From a checkpoint of a small multi-label audio tagger.
Model: 28.4M parameters, log mel input, arch vit, norm layernorm, activation swiglu, patch size [16, 4], layers 16, width 384.
Training: 11900 steps, batches of 64.
Data: trained on synthesized solo parts of chorales (CocoChorales), 39062 training examples.
Rows from block 9, named by matrix and row number. Rows with one number belong to one attention dimension. Each number is 500 + 40 x the weight over its row's rms, rounded and kept within 0 to 999. All counts start at 0. Numbers have three digits each. After the name is the row's rms in percent of the matrix's.
# v: attention query, key and value (stacked) (model.blocks.9.attn.qkv.weight, 1152x384, the v third), inputs 192-287
# proj: attention output (model.blocks.9.attn.proj.weight, 384x384, transposed), outputs 192-287
v.53 089:524490474552508483560487520466462545593472520443473509469411554520545548403414496540507542488480494508502469496484519496548537452490541560558497420587475504465493513483505505590550472449529477522480500492509480533522410535562468532534506491496510534515457477570440558505509500436550518497
proj.53 098:547473426522498502565541493497472476533421534527501497496503470499523500556499510489502498543548524539456518468479482528509439501483501516475558543473549525492500456492429486454514499445457501485612384573495471511499472550464489488477473528531507565482489494399537495506519497426474528497
v.54 068:558473500551506495440417534460454515588491524498477496565476495514476513516536479529476505487495516510493595525549475514504499513544587533485495540569483559502513487446442499588469539594503521473511526481480544465507470561529490468411606474499511592522451530491509495488450418472550448529
proj.54 063:515522421474496364584538516500446433467503503514493468490514515551502514503504480494595498485515498520482505486568526485492507496506441503502557416477512398507561525520497440464457503436547499476529556460470416461510542445446533499504513521469532468477424449496506477424517508510474593493
v.55 095:486538524509474482487543494530538474437570482492540509523453495539519568497443564438569522451517487531519454483447527506526519532481414490487509500388484463476454503558496451493471477475503490449529535543508504476528543464426541540453442534477481444516519499452516548532507596561430514512
proj.55 100:445486590471520540442454506513564512421470482485503525470497498472518482521484500489496559506523490493530521502478475421494511487514519491492496500582538514574461504501553529528529518558493511564447490450554593513505457512529469500515516475479478481508601502582482439524535536468538466520
v.56 108:537507500574494437580470453509450532566521485420457485483422554516541586393376543523538529530479512532503440494489526501548534456491518556536490470481452460470479508513527448547483473437536463530504480496473501512545447499547519554521553500470496519499439463575446544510514582497502512518
proj.56 101:513461483528503556541466496489503475512429498509507495467494468471513513582495512491510543521602516517483542502463539429496462507509514522504542522545546546465507462476458498506563498492484498522545402502521514515499448595454457490449479512572487552499543531427540474534533475330509514442
v.57 103:520523511532479459512542560506507543469506529457565500519385521535482584559454537471490488433545489517454489498423570491548546500434484559561533402443485505435450487476483539594522460440524483519561527512569434519551469512440468533508496512524479480526511509487486607525482476425458510461
proj.57 114:503506469470523520481556501540509486408430527523504528457499495545539504526490486508502567545497524494501522495477396504502492504501512517462525574517600519613472522504550506476559538501453504507507427581534645468498509470514513503465531498494475530498544486482509416561545520492496489599
v.58 065:492516469461524521555542472512544507476576499506489602410476483518556503358445539489556551493488482519520405458485486517497487454478460490486480492498554426489519540571505414459547475436524468513466517500485536512514494460468572521537392525461492459485483451519457486503537630569439522537
proj.58 061:485456573546476608475436496508524524528527519508499501571500519450516435539511519505475521543546500476468491492510517477520443509501528491509492518491451548459435438509495526539527501489484506494482439539532474538467450571509429471516464465554495544499584525464500491504493481469548461473
v.59 124:596475486581491460570460451497446539543529525437483517479405543511537595430362549498495527505501479539509462530493532480517549470476544606531506474475474481468465513479483437597493447468504468508529492497472468517574472534540493542533552500477503505551419488572455575553489550489480516536
proj.59 116:507462461504497495564523497511476482473398496517508502459500467478532516550496499489552547532556544503495530494479518487490477514510513521483538498518543501490536474484483484469563510426499494496531388558520521492477462542419475504469497508538478571482542536405534453512529500388513501491
v.60 124:452482558487497535404497562500535454470493490560528458554548466504460430588630452495527465476505518473494566503513466516472480553555468405453505555499480535523523489501499559454489540558487522473469537497510524448433532503460496435419484493521485512506560542407544455482475417489529448482
proj.60 123:478556498452511443460492507500502455511572473488495495525500553528478476446506494496507466453430476512520469519510480481508523484504485479536475451507481458552503531505532483515425506551524498513476613413468505489542557418554552500534516488434512399515473457605473500473500524603486548496
v.61 068:540484430525511467532506411468492546562480450464383461498537511483492532430491509541432520565465515516539479502550488538479468453542574524506454484555465484515533507483544465502491482464487486523487463474446479516518468477635537505549533448555500527517449438579479456469517585540574522516
proj.61 064:543499517551483554548486491498439540564510522510500492512495505467487518511503527498491466546536502506471517494428554519498489508492506494518502529462510522388538473495439488492518500451485502499534518497518458513479480541414460502487467517594527555497462509466529567529468447423448500433
v.62 099:531512456511515465543494425497472533525457474463457458489521528495472518514445526541401457517536523495470471513522530485510480455455564574542490447528510506487465478477515498532502482464504483548533469501517458553534464506586479520585557481561499527479448412589498517490543492456507559474
proj.62 101:556476482525508555539543486523492545508455537519501505459489477506503567498493514492501525560487534501508523484429493561501522494503532514504486596459528524497532524485477541494581498427440484476517442593517573487472486549439511492432471504537491553497494536402544526605484493431449480470
v.63 128:496466542486471548442512624473540500526531517547556570488437479548542498504548478429583537468505474510492526470440526517460555542498485470474554530520511493472520534546444513545517528542480513427483532493501498452494538511410508474413430511460514502570536592414476541511406508527490419488
proj.63 124:459493473505492406523529503483425482468528476491499484556508534474516456502497459503502480477461471522500467503618433480489441503491454499479544470508523469543505471486503463475432485490541497534525571449474425505525506448546495506563523477439520496475440436584490449429548528589537533560
v.64 082:530512442472464537560479495465526498542493435487490581484442467526523538481511548576452387492557444437493456502521488536478493469466468496497494561515501526496448488479380431557480464498544572501501501569512497501489493448481535493525523573553507546534502533497533488489497521476493497516
proj.64 081:507507592496505432470521505574407472479485533512505474408504473471472475523507484502531541437448490552479531501500493458500513506509518519497507508574547476577601477491603455472513530553395494495571525520578505525538500518545403502483503489515495494522507512571496519577485501505493522454
v.65 100:485482494502473519464495535438499499594466411499484514509485558542457490508514438536479390462493505472431556473523601519489528475442513404525544478522416501501474518500448572515405562498508484551459485579494443466445484462432479504478520435505508566529487517549465557504453490453458447538
proj.65 099:462490566532503458485529512609421504469565547488511494451499503439505459571504514531444471562575445466514472511542507456468472499509497515467485513503476542500452487513576459507564502586460506477486484484531591556540479478564409469522523495557498446510426527528493511448500533563543550504
v.66 106:481419521538452559462526525494546443526490478451454475446477498503477525549490503521517546486467554474527478410494475497469484526456484449503496515477498503495476568591554541479525463444549499497427508526506472476445497515530529482512441468458521521474496496498513512525515529514508451421
proj.66 106:455527436522486476495421498543482519463460496507493493596507497502533470489495520513505458544497496488503529505483476555516490474514510472553474395526441510437535448465535557467534499472554496468555498476442513483513492418419501490484472477489492529532456527416468524445453486469490522541
v.67 090:535490474456482489553485471434532526527470471512445472486474554512435489412507414490451446513493566540433538516533560518490506468521516487542561443518470490533491496501470539520406478474485503569479480552470413508465514448440504522487497465533508563477557506563493516473502512484480454445
proj.67 096:431562499505516484390477499540537510518557533463500535456507521488525488555495500533498482556562420412519488501506559492486523488482469485438455543484424566495432542509552479476527487578454500471454447510492644544507479514508448506482518564486498444530460532523527497490488492545467536567
v.68 114:464463561567527497399546514553466531456549522468512451501487458468511476530480515444549626451455544507533513485498454475499508529517483501491484525478505451495528528528588524439563552522496438455506501442511528486515479578565550496513478520442453491474473441465479456519531483548549494482
proj.68 111:532441419481493544605430501448515492540415483529498475593507530477494493479509520488458434537497535527508514525507493550524471492497521508564499418482476472474466476487452555501519485381548496507465554492446477483451512459456504494530484462535506501476513473489510496506463467471496460475
v.69 102:551559449409461512587477494450588463486452510531514540473535531509478533494512551528425431541572483497502460513487523510494473491500521547500516488518562553502433484505456480547503357445518598533502530514494517532537521447476455515489505528543545474492538553518541533488476537474460497470
proj.69 092:472549484546509493402529498494526530496532519479494547467495441573496543413479486504570586440467475492490521477449485489515529504506485469428502554538532472475602524501522468492464529535516508474563455515512529479510518559521554508454502533435495561530486517429505520522557521486486507560
v.70 099:499491482459477515544506469439556486570511455455399505470435481523547485441554468534487418527488437474452462459569478487444478462452462451440501565526478467524473543485409456562394489557542544490490536576513460533435510487462551453485479500571534511509492504495539495470537556486486508466
proj.70 108:476509598466514416489501501590358467535519525511489506436517437418494480579505481524546529463503479489492496507530545510483556499488514498493463442527498526564517477517595516493521528602403493479545477472540521528555504439528408488507501534531488464523492528560501518515455494589477579496
v.71 110:540471494472430589489498516497543479506498429444482518481497446515485604579457530570427502471547538457524476435494491531464458517479478494514481539488486533493408494607484540494514421439509559454453456564522486493458490459537521504516478564490491555470538515483493478465523550494505469465
proj.71 111:467471496541502426462466497518516540467492489483490478552510530518495454462502497505561481522406473532518540485469496512504553500513511491526495421499501467507663484444595498461510520434514488516564542444492515475474567499458461509476446447494494546560466518480489513555465511464431516462
v.72 091:537471521490529501510493441541465548449565522441437466502454420482503536472482474498465577485480530515511504506548445498465447504572478531490457543505497462506504472540532486493468492555473495432510445513506479533456499512571567485510464556551440515441530427463483399432628539537552528425
proj.72 096:513508512443511456485470480474533485573455471492492478534511574477522501554521495495579475536422514512526477502487570547501583491485512510550467454457466518604524518480503531503455482428448500555471561452471506479459550470444476516489468487488486463509535516602512483574418477501401484468
v.73 115:449452523557453541420542568501534443533467465478513479466500516504477496592482531516523526462484548467529499437470500495491502527452490440504517503463494513480478562561554555456560493457557491505445516501526510470495496529507495491516472467412512512505483522506500529558462484503505442480
proj.73 101:480476428547490513542434505524474526435476505516503492600506476491497476439493515509450470549522501501501528514486446529513431494508511491546496428530464465415518447492526535486552501456582502464548509493464505490499475444463525482513481454533505548497448491391478531435491514473529498506
v.74 108:478523468490551452515479487445480524553511506553526521523499564506537416432566472478550400516490417505453520542518527493504525469490522465468515490545463479505551502409443466534422576551489478562509547518456495504497487490426474480474542445548537473539443506522513549506450481452471516571
proj.74 103:531487588478506536521577501552387454515545543509503512398497457483501522577495498503455522473582503487491459512523507442479457504503485520457505565521534534506417516552492463525498498627456497486478451516540510529552464497606484474545544518536499435471505509544503490479523524566580510504
v.75 081:531417487522416566502509512482557424510447491440489488471465550545467560541481492546479508508502572479494493446487504510462511516449505461543485487492461521484463534597520526509504445404561505531435503562501456508452504480504511498533445455474552534491529506534505565521469527479483459417
proj.75 082:449568461531496486455474502565525540448503491496472502553508498558538476485498513516503481542500460489500539481470456528505518487513496484507481449526462536454549453485536526462526505486542499471548443483498538489509473477451483511473477503470501542541490530408481510440500494473467525564
v.76 103:575484502457509469606467415507522504418516560447411486453465443483523554402476498502454572549485528545520466513525433487483456498542504582489471523497543459515486492514495425544491420513516529481536470493492459560489524494558555484541458564567480481449551456484523447454605572544505547381
proj.76 095:488583483460505461416462494463574496570468458479495508541505527526510536547511482482599516488444506490475512482482561550518631494495508493514486476486458541563542507492471543511449491450435495532499512483487502479486513521435500549435466549443502500531557532535504491527467438485419512534
v.77 083:560454536495466568478494474543510518462525481430477500480488436499497602576432512541422564447509583501523512467507483522467460521525505523533485524506492498476437477610536525483541422445487509455472435538503477505474464501577555504534475562480459560455536460496470430459589564529535490439
proj.77 079:485476460526497466477439490489556537529460460480487470599504577532482474495510509500553444553423489533522521489467540534502571502500519494561481418459437478526626481455544533480517496379511496539485568444475543478430571497430474531480449448500488522530505519514492489551437466446413459475
v.78 104:484467469518463572454490552473494492605478395508519522536491542537467517573503471561476388464510493434454532453503573538488514478457489404524501488523410553496482496535473574495452536481494497513438479590498481466438466460450476498475517453493520558534477542527463524486455481452505458556
proj.78 099:472459581529505460501554511603394512433528547491495483450497521463509433530496516523478468558515461508532489509508494448460449494504510512493492503503509498517501498484586460468555516570498503502529496470555558538529518471547420479543517423558484469502437521547485506496485571516509513470
v.79 102:479508531557490534387522571571445534478496472525607492562549492489451524625443519479516554430515549487526542512442534530536515528538488494554493458470478549477512456530578589411593540466449464475492460454523553449538478507525459551500521515413451526502500516488443466515451427511549462562
proj.79 104:526419450530499569564495501435561527437476495498508478544499590536503476407508518485442447569464512535523510516473472478500410498504505508525520521478521440485509500466468479479509486394589494531467555509466490484439526522471537488530491413507512521478486463491511491530513533407494445455
v.80 101:560552505405560483582478441521499565436566515502452509489526427458522533446487507489455527530517484541516481520515466490490447501557507589485485532525547491527475464509489467519491418527433548463535461485497487535495502482530532510499515590578459477432529465488517413424591564527518544439
proj.80 099:502536490473510475421508484415556476599480464469509521502499534526491534527498478477617521451426514489518488495488575518499606501496491476472483514470485510563570547468490503489448507442459497530464551471464532475471565545468512527465485505440486482513496526569531492597481474494426455495
v.81 119:511501487480545444566482421454508509508541557503443503465453504486571429376562482475541457544463418524480470514556454467478501462481499515435490539531520443519538520427439398567431516579522498521516571508459476536485500517479542457510501489570532455512457462502544502492533530501458543484
proj.81 116:519532573439508494511514503545403445573500515523500513453505432484490547613506484499496550441555519497480481503526524502497557513492485516489485500521503550519450498546485513529494510593408498490495467490516479510555455454549476497498525562517494449489532519531499506499491464571529521519
v.82 107:432505491571530480424512571500451506554472488555590494546531576502486413529525489471588471465470478488492540519459551497533563514487520446519514448492457523498580521439539539453529610496499438564478531464476525451529482519450439515480532415434523486556435529525480555564393412467500473594
proj.82 103:523470495510486593574541510523456471422512535513521490474489499496493501488495529507381476524593517499505480529512442444493351496511488516485531568527521497422385494535448471509523489547560502470482467549516491524527428501558522461563542469551516480446477473463500502422542547485612474496
v.83 083:521584455425547442600474472458511534498506532561508516489520506472506455361540503480493453533532449522481466564496517506526494466543513558481517486523550509530522493383450438540489456522481554529555516470477522532561517480467464501484557546553496464515520533499539495480509509490489534500
proj.83 075:521542527482509517455542495466488477540498533493509539402490460496484557502498479494528580406498498479464497512520550466505500504495493484427510592534534479533467527538490459516460508571444508470503450561534558510540490567543525518487543564487511481486528485550521497542525510519541510541
v.84 101:521447525489468567468495488532497528523527450436435510480453429515507582551454469548436509446483538479487518437540474527463444495514471471497474541515453495497457487589495532490477478517490510434473427578517462497420475487539550490520470547508446578460535474475467422445606543520526479466
proj.84 102:474476531486494417483457489515474508507484481498497463559513573455498451561512507502562458564426481509522503499485565530487563491503518505567473417471451493582566495453575525468516503434473505543497573437492544499469560456449434519489456439524475468527484531595495494551412497492417503451
v.85 122:489579493474529477470486547520461557505484479561600534587574534516479497547487510491503445488548473516482555570455574523534524510537525519540525451515467553496504420440488529474515537489439497525533475461497530483563505462464409541463561491474492496535502557514468520501423429465488500607
proj.85 121:544442532532505577506589503442525513449567518474516501421482544535484514431494502499460516489504489517508472500480488422483423515503479513438539644480576470496498545519468421513467496505525501532467505550534513509475514593577539482544519463500522500468499462539526479518568561484553453467
v.86 099:553498497459522430591479414498519513420521588476419467456458466473521501380508477474462559538482525559502484536544445485489462476563506572482490497512540452520513496474500423544489436537513513496544503481483464565506520509532541484531479541570472480457547457493531455460604561538508540393
proj.86 098:498590479444508493428458488472558485582477477481504532521510498509511564545506480486575527485471512465477503491494569552527605485482501495495473506486447530551481519501451549516445497484439501510462498497478529493500503516455511543446488574447506481510559514538510491515469442511429510556
v.87 115:458403534579470548428539516506521461548499476437446475463433491515532499539506484524545537476429528468503499423509461486458503509444474428483486537481455474499508570560539518480511536498562464486438520537517470484435480547516558459529446463448508516492473476496496497526520516511513473458
proj.87 105:478508489478491475553431503580413480472457486528498465587506498448504460561507529504462443557521514505495522507510480547501479495507520503584476372522453516458489422498543569463561508473523497481528512464487500506516479395448451489522471460552493503495484510485472525436439469507494528489
v.88 115:511498519484472536451493557560474518462465470492535499535523472511413592596436497527434562468526600493508547506463543544527477541548496511564503462466477550489457450561553587439557480444475509468506410499548511488501506468545457553514498544450437556470579521484455481486504475498541470486
proj.88 124:484506431528502487455488489436618547440500470466501484543497611514527483407496514495548460571423489490520518493459507518513503498502518491524507517472497470534543526452503476478477484368551505542478534510488546486430557547436506526484460460461509528517500492515505478519510532446430482490
v.89 104:511513482464509502501466504485463540531512436485523529546492483521489548525497488545458409491550456467451537530530550524487480479501512470490498523533418505492458450474426501513422565543492509483527463564517500509462477461487497503487543530538478542515510507493471494459498487461494504566
proj.89 109:531430617487499451507569496529450495510546509495484468413508536447491497546517483513524500512468476529515476495504528470474547518512518543491505531470565514620536524515573450518504508518404503542492505480564504531502554527566420485533507479539491458522522512606515460544496551551487507427
v.90 114:564534500414516477573467438521499556433541536485449521484483423489515568434481506506425507528520489530490485532546462506494448484550499580486475529517530482513454449481448447539459443551466544440566468515515498553498516476539530506516510597569448509460555468466511422425596544519497544459
proj.90 117:507529535459515439443504483439547500567499471482496504487509536498502525530508469485599526460427491500497491487487569532505632517483509502499490510460512504614555533485521492503451497446421497545464530482517510482465568544481477538464474532468496491521554511602515469585482471510407498487
v.91 107:451476503545458541400527598501507464557445440525576492524523559523459496617488514520521472456509525461493528457457564517507527517468495428531531469483459547481493520535549586453554526439515484535447506509506518447507484491479442519481509435410516529528481555515480555547400451471508428541
proj.91 104:493456471559498545531488512522467537398520528509509491522495510506501469424495524517418468558539484499506510512489443475499376497512503492503506501530498466422482483496524491483547501507581502475524483522488530506505480484502520464537500439532512524485441486427485506439522550469552495504
v.92 109:529546466421475523574496469430590473538518472477417524458480472510538513458537520527459421540548431477490437471543470503454464470459477498437514561522529495518438515496404449566428407515539601488498543552507488544475529474464534464476485549573531488490504519492552487471530576476469509468
proj.92 104:479499575494512421454504498552402486543528521494496519444509413477480494519498470512571565417455484509485507500495533504495566507492510478469472460538524494523614489507604490493501532593430491474574494466526511496539532482533452497482493543488494510549480516519508539553489493569477562506
v.93 079:564473492475461535509479502510532503479470496496521503484527541504447554542453492527419524472499599523508518477477531519494485512538539531564502416520504534500468486581559572487559385410470497531469451531467455498495484472517481531526491494482488525459543495537484490476513537511513472450
proj.93 075:439553403556500518410469497494609542475475484467511514585494558594506513456489511495530466573485463466521520486447529516511509480507475472489507521471415496426547519458477502473510494435594511496481513472448609483458519541434530525457488465468497528503462519445491495483486499420440438555
v.94 091:466449497535487493527527469437565428518493539450436452441433515500540423417573492485578523546457477488506452467523426464467514498456486474447504532478521450518537584491494443535464498499599510533469590498491478538474539537476538439511435460511557456505470490501561551545498531490481499409
proj.94 086:491586488448500508519462509587423451510483509535483523520500398495524516540496499513481535463549516490454520519515462533520489485495492482512465438567481555434461437534511553509504512593480493435566433514506471506565431424500499497482499573490516510504520510427479540415498463552531582564
v.95 103:548467515481457568496504483536530499464513475440449501466474417490488595555446516547416551471508569482537483455504456522476449503529476520512468533494514519498434482603523528478538403468501534428481443537528496508466491497563551506530455581507459539445546485468489424453596561538542494423
proj.95 091:473504458504495437453450487479551532515453466483488488581511561519502468472500504495594478535394493517510534488461530544509569488494515481553479411489466464544614493439537535464485501390515493535524555441471509471461567482419486531463458456471490533529501512523490514563442485444390484479
v.96 063:483415546510463526411510493546484516536492485463464472500468497549510534575464452524469474419465545494493564443538520522459455485525503449518500486528424465471500469546539542454457548517487456499467437567489444491440475488526555490498454469462471586466518475499432459467554486526485465471
proj.96 056:474463554511492495481473499527492572501542495490509488562505576458521467567499516497495439635530490496530479498491550521490506495502503518541476480436396482549467520529533540530533486451477501560436544487526572507461495449462452503505465458526499456501483516577487471480430482499481481485
v.97 108:427486498569514478442528549477498449539474520523567486495505560496516397509558528477609484497485450471516498494472495475511549512458491454470507496476499495491548556441525484474535573498565470553475585456490537479530504536462472476498495435436546460554435527502529580589417437477475482541
proj.97 109:535479496506490564591512516547439481449491534539495495498501428496500522473488513503398516487577526506481510523507414481510389506517499510504526515559531489412423465540472498522524502556536501454534454552508442506546411468546542453535540504536526520463492471414491514418542526509608513515
v.98 109:529538498482548412574482454527490528413512603524508471510518485456508473411515510435501570537505499572524486585498458489524495494586517600499499461501557483512552463426525434516540458516487498511567508415472513547572522513529492502509506530539480438487526478490533469489532507542516540455
proj.98 101:543555452461509577464491493414588487537481488484498537492498514560515581462503493472526543464481525488470501501475541511526535498492499494486509573496498502507460536519396522534427480470485496512454486543479486483473476555466579527462493558435520502488580486497511486513511460464477476552
v.99 103:412480505552504501432525538492520471566518491477490494466448504493560410494559519500603499478444439447517478442517439475493511491457442437434490550467504473513541580457493466495516557550574495495469575477523533490496513559470514446510483476442509477529434523469526496546501465492498498523
proj.99 095:524477537457493508615490505568364453460468520553509470524508444427475477542495515506433510469527548519472506533525464502499416495504518507554509437561520448457444427532528533498531514545507502479559507509521432504556444408532487474529516467580511499460488461508480525438486524523558548478
v.100 111:453475496558510441518523488460525446529480558517494452480472561489539389421570494454608492542455459512498472499508470465498547485464497483466516489490518463507581569427504434524500542519560474565487602461468483510511519540470501459503474416497564449536439504520554564559444489505479501472
proj.100 112:504543504470496568542480516549429455497487534528507531478492403492512531528501502507424529470597525481468504511516459500512435487501495488486498509564493533424384468560445539521511506602494493435521422546510482514565399456519526482508533562512518493474515497419494520418518482530581532566
v.101 129:521573487453546452527474471496456573493517522547534533550521531516528474444523482476493439520520441533454535577508533502521512476532535529494516483534493488501520432420438464527449541545453487520563503481477506524531500481463459519477550503544496478517491492512486506476484485475475541571
proj.101 122:546489567477514535490585494476486473533554512485508506405493508515490538538496491495493532462531496507502455498511536457480510521493480525447518615474548517540459537532463442529467497546448501534440493517550504512490513558594506501534526518508504454465537490585528475527539512546524473487
v.102 116:526490491465525454578491415467532498474537560472393483431438474484542464368540475481493507541462462528490448488563440473473471465503482529447486541515546433517522534466453412570439464572526511486526550520487477549476525524506570461520466510580507467471497445491549466479594557527476542422
proj.102 109:488563532434512454480464494524459465593475501501493520503513457479510535601508478502549541457515506470482495503522562556510607495482503494496467457499463547543470488515494547517490502553415502492493488478493502493533485451494476521468509574489485467508531520542507512507465443558444543550
v.103 105:453455500568489518467543506476538438550519491439456475455439485494557436479553517506585516505454465452524456438519424470462510513438466450441481565473513451514525584512494461504489538521588514495454577503517504510463523558496555441507449485477544477514438491493529512547498509502493504458
proj.103 101:503503519447492487589465506587393445491465505545490479529500415456481471555502512511459511468519541542480522516529441516511462496501509504553487394564502497465502413520546547496533514536484484460601494493514429508555452403511461479514489503550499515490510495466478547449483487533531565483
v.104 091:444484497554453528429540568470555455581466455504524503476487559508516454532524528516563456482479485458492484439478510504509537491417482421488527505478491513512513567489485525505536518466554500531454567498511513460510495519459486484503504446426554505542450546513505550565412468481472468541
proj.104 080:485488477525495535564480520570407486420498530526498503504500447476478461471501510510406492484561505514484526514507443472502392495508497497499513463558509462397473435520534502473551525552560494452552480517523510532541449453526478471532508474550511527480458477430490554438523528497571530500
v.105 083:473481469530531456551503445468498470514517554460459470495441478494551426380582493494571494538476424485505456517543412492481514479529461494442457549485500459528567510431469393545445558566566513499516564494491508553477541529495543446500462499551535460528476499465545505507527489506509537451
proj.105 079:534565594397496481533520504561406428509491518536487490416508452451520526566521486500508555447501542514469489507514487487497511501496523519530496496553546535592438487536508525527446504590397488492558450538566422518571441447511460503491505576491519462494585498560488499492481496541503577497
v.106 106:494452494519519448583510421463529453488504584473420443443441521483530433373559471467548534554442492531491456495539448460477517481491501507464493508500528432517557571468505422551465502530556477531499569497464453546472521542504555456520455445554542463504484455513554531522534545526483521397
proj.106 106:490624492445496503474454505550468466560464507511490538515503423495530549572498496506502526472565519456472505503517517565524543484488500497494473466537437574483398474535455566523491496575449500452501434526493509504550431445477503523463513601476495476501541532458491509433475442545512542582
v.107 119:531561469444545468552470454491484555496533526528495534515495481502551481426532499494466429517512422516472504550536486492502482466530513533464495526541509479509510448420420433548441510580468513488557510501483514539512501491477507491491538541576493473507493483484508465451539508488485557552
proj.107 117:529486591450512487496569494494449471556528518495498497411505493485470537555502476493538552440496497509490469493507553473489557523483489528473502553485547506570492536526492465522461512542426506527467505490553490505504529533578471507513519517520491453480547494614525484563505501553489480467
v.108 101:511490515482503559432483536539449546529525406496514538519518464509459564596446483564419471411514535467485560472499561532493464507513520464525499513529441520483440475566513587460494522503457485458484410569521499467457457492509504530505539533479426580481517494494428451460548484484521493561
proj.108 103:501432524531492437500523487512499527497482504486509446525499590460477455522495516500532439574454469512552482501511526495470508501505505522530502476444480473558545510463572463490548504408512524534458580447505551513458581505522422489530491402558468475504444512585514476548449541490476444418
v.109 091:473521472499493471452472560469473499550429472549575515549540588525426470523506469511483411469520507496438569552481628525536542488505545442546536426519434532487508469436479560490477569489494459559508488524490507483529488461443421533477560427477512520560504546535463578521412425455459473586
proj.109 091:516475538541498537513566512537491532441568563483503502435490525493503507479500507516417499563581460475503473505506476436478428509499485524435522615490520508492404520542497437532530491558504522496455450546548557550511464540581483478539541504541520478475481479503505477427548571520579491513
v.110 091:549488504498503448537472505517466525443449565539574492539560553486455527475445492482468533510498583583508541563448563503526534529569573571575520398517487505489513457492565513482569494450451451566525454473446467483560475458532469540526521463483511506494541490542471533510466484518485497479
proj.110 089:489563409535494569415486500414636538479526479459503515509486557573519544463497514485488494535551477435497503475473501500509516497510474503471512596473436544483433553497419515508480481427544510500423444551479571506464472586457552523476503530433508516494546511426511451453542481435509448553
v.111 115:511487512482444568448508557525497506510467425480531510526530497521431592610438499548434503456530580474493540470471566536503485522500510468562510481494455551486436479585528609457523470439468509476477420544536494472483485464519475544492507526459469567482552531508453503482481502490528448503
proj.111 110:469469457557496468475489502480563556441510497480488478539504585509511451424506515509521445574447458501524517495479508499492493488508513487511500481470494465510580498445553478469520501409555508522498527472493572496452572529458467500508460425492497528529458506497499489510497540465455495470
v.112 082:474468511485534468521501449448500503532513504441396488458429480501522444378561445498512487503439478486458521491560488476468491483499492460450516556513477421516504551460463463528386561584551490505502514538499450541439518526480559452500474494552490505496497466493503502495566518493489511435
proj.112 084:496535547441492438498495495580425457579508508505500488487514485392497516614502501517520502522548495473493478509564535526497544487491503522514463466508463556567414483545538520532517490542396500496473482508522529532542467443537419499492512562526503438501507522583505514456456476603522550505
v.113 121:515571490469553412544467483503476534445484566566558498534562545476484449433504505451516494529525478555496522597474532493552525506556549575518532437500532496504537458389496461505521510509477497554570509420469522524588521488482437527492548492510499456517516519520500527519461460505473533529
proj.113 115:544533480504506595476557502436587504519538516468518532449482502548492570454490489491473542463534514482483479503498505470505480513496478503426524645495522503494436536547404467547444484513491500508446470575515501502489464589552568499493525561462528508467548476491527475481566505490557469542
v.114 096:483481475549482511443477552506437521572470432522571504581498546538464495550505461529529418457504480465455556513494578541518540483498498432551484457507395546483536447466483543486477604489479452534479469545486496458480473456465457512492535448488510541561472532516454530507421425458506470602
proj.114 087:528453600498496520536579501572435497402553537499499472411492567486512460531516520510418466571532485515519485510510475403457422506510513528494521587502549521554448502506524434511521495562479508517490485519574518544530474506556439476547527449553509442486497498572492463480519568472535508445
v.115 086:545529489462508471574488463505567483422514590509486483447513472457525488439507544463462567515515511545548447517497420496508465490566493603472491486504594501521510501486537437514578352476511546487543532444484535555567529527535500487521481562521491441470531494469548443488575558546512539421
proj.115 085:510562427487503549462442494435566515545438495497490543557512484587492560423480488481560553444432530506457531499449543539551525478489506454497499492518480444456565504498439545510436496453534505488509503513464496451473517524450585539447477536451522567494541487445494520534482462436444460567
v.116 094:533473494504529424572484429484479522474494561488450455520460520494489475363522420461498524530454535554456522552543509502489518469568510532516504440522465462528562481445512456535447527529493460537533485509457428545484515488506514482504491466573494497490535461513505493475549521522518513426
proj.116 099:490602511435501525439490497508521478538515502479498526461503535486539536583516497496508494524547492431482479501508575523501544478473503510480471555479446583553379530523439540515456483543422501503435444536513570542517455504479477527487506581460514431502550525563512472474473466534465535573
v.117 081:555502473514521416539466520528438529434480544565626472559575532465463530468464534462478534511533540573531499556441554517545540518575562583569479427500490516497525428477562484487611512466448480560529489462430493468574463439549485516534543495515501490499500492534491524493452498521484505502
proj.117 077:515514431517494589447487505398607510469524485473511511490491549584503549460501511490459512476516496472498524488471473459493533508519486497465521601491492554501478545479433505499481486433520496494459478541474542507482482596451552521480528512457493523500547502399508441497551491388514440520
v.118 113:476445511553449558445533564501542441533474452479525481483512513503472514589478524525535529475502540458536480433470505512487509530452480456519503503464483538491480551584563551455565477414541505507429502508509495465479487499513497489504465476428528521504490535507507535545450488505520445471
proj.118 115:478483450545481507519448508524492529439467501512495489568495496519506460438497521506469469540493503513506543503487437512515433480520515476531497434540474468425548453480540537469536505474572499463559490502475504488508485456441516486501483457499509549518451504392471521452489513448523514516
v.119 087:503525509513555426481483514559408553444510531561595463589591514449456506514453518438510536498518515562517519559466555513551529506569542578560482420500480513488532437455575526457571560510418437506547454438462517472574470477552471532497549491502472477511498480502474492495450442537514508553
proj.119 083:537469469516493592509522496375601527489483489482510509493497578533520543435507510470453481516521519483514497503483499485501493506509502510469531603453507508537443557486396489534471477420545498528415512531464510496454494567463558494510533474461497495490516476479524449517526512412507415482
v.120 123:478460508530451545461530554525545439486463475471506467478513471486449540588461530521485567469512569465551475443475486515502486534502461493525496503456515538489465531570575551445583442433536528473459476486538519473503514507541506498510462519439486523482530534483502484524499496526534457442
proj.120 123:469509420531483485499434501488560548453450492499498500587506522501505463401497507505516472549436509505499546499466454534537465481506523466539486438519473449476561480464522539468510497418561504482548521518464510478479504480408526502469468473470511560525471495423487518480481499428461506505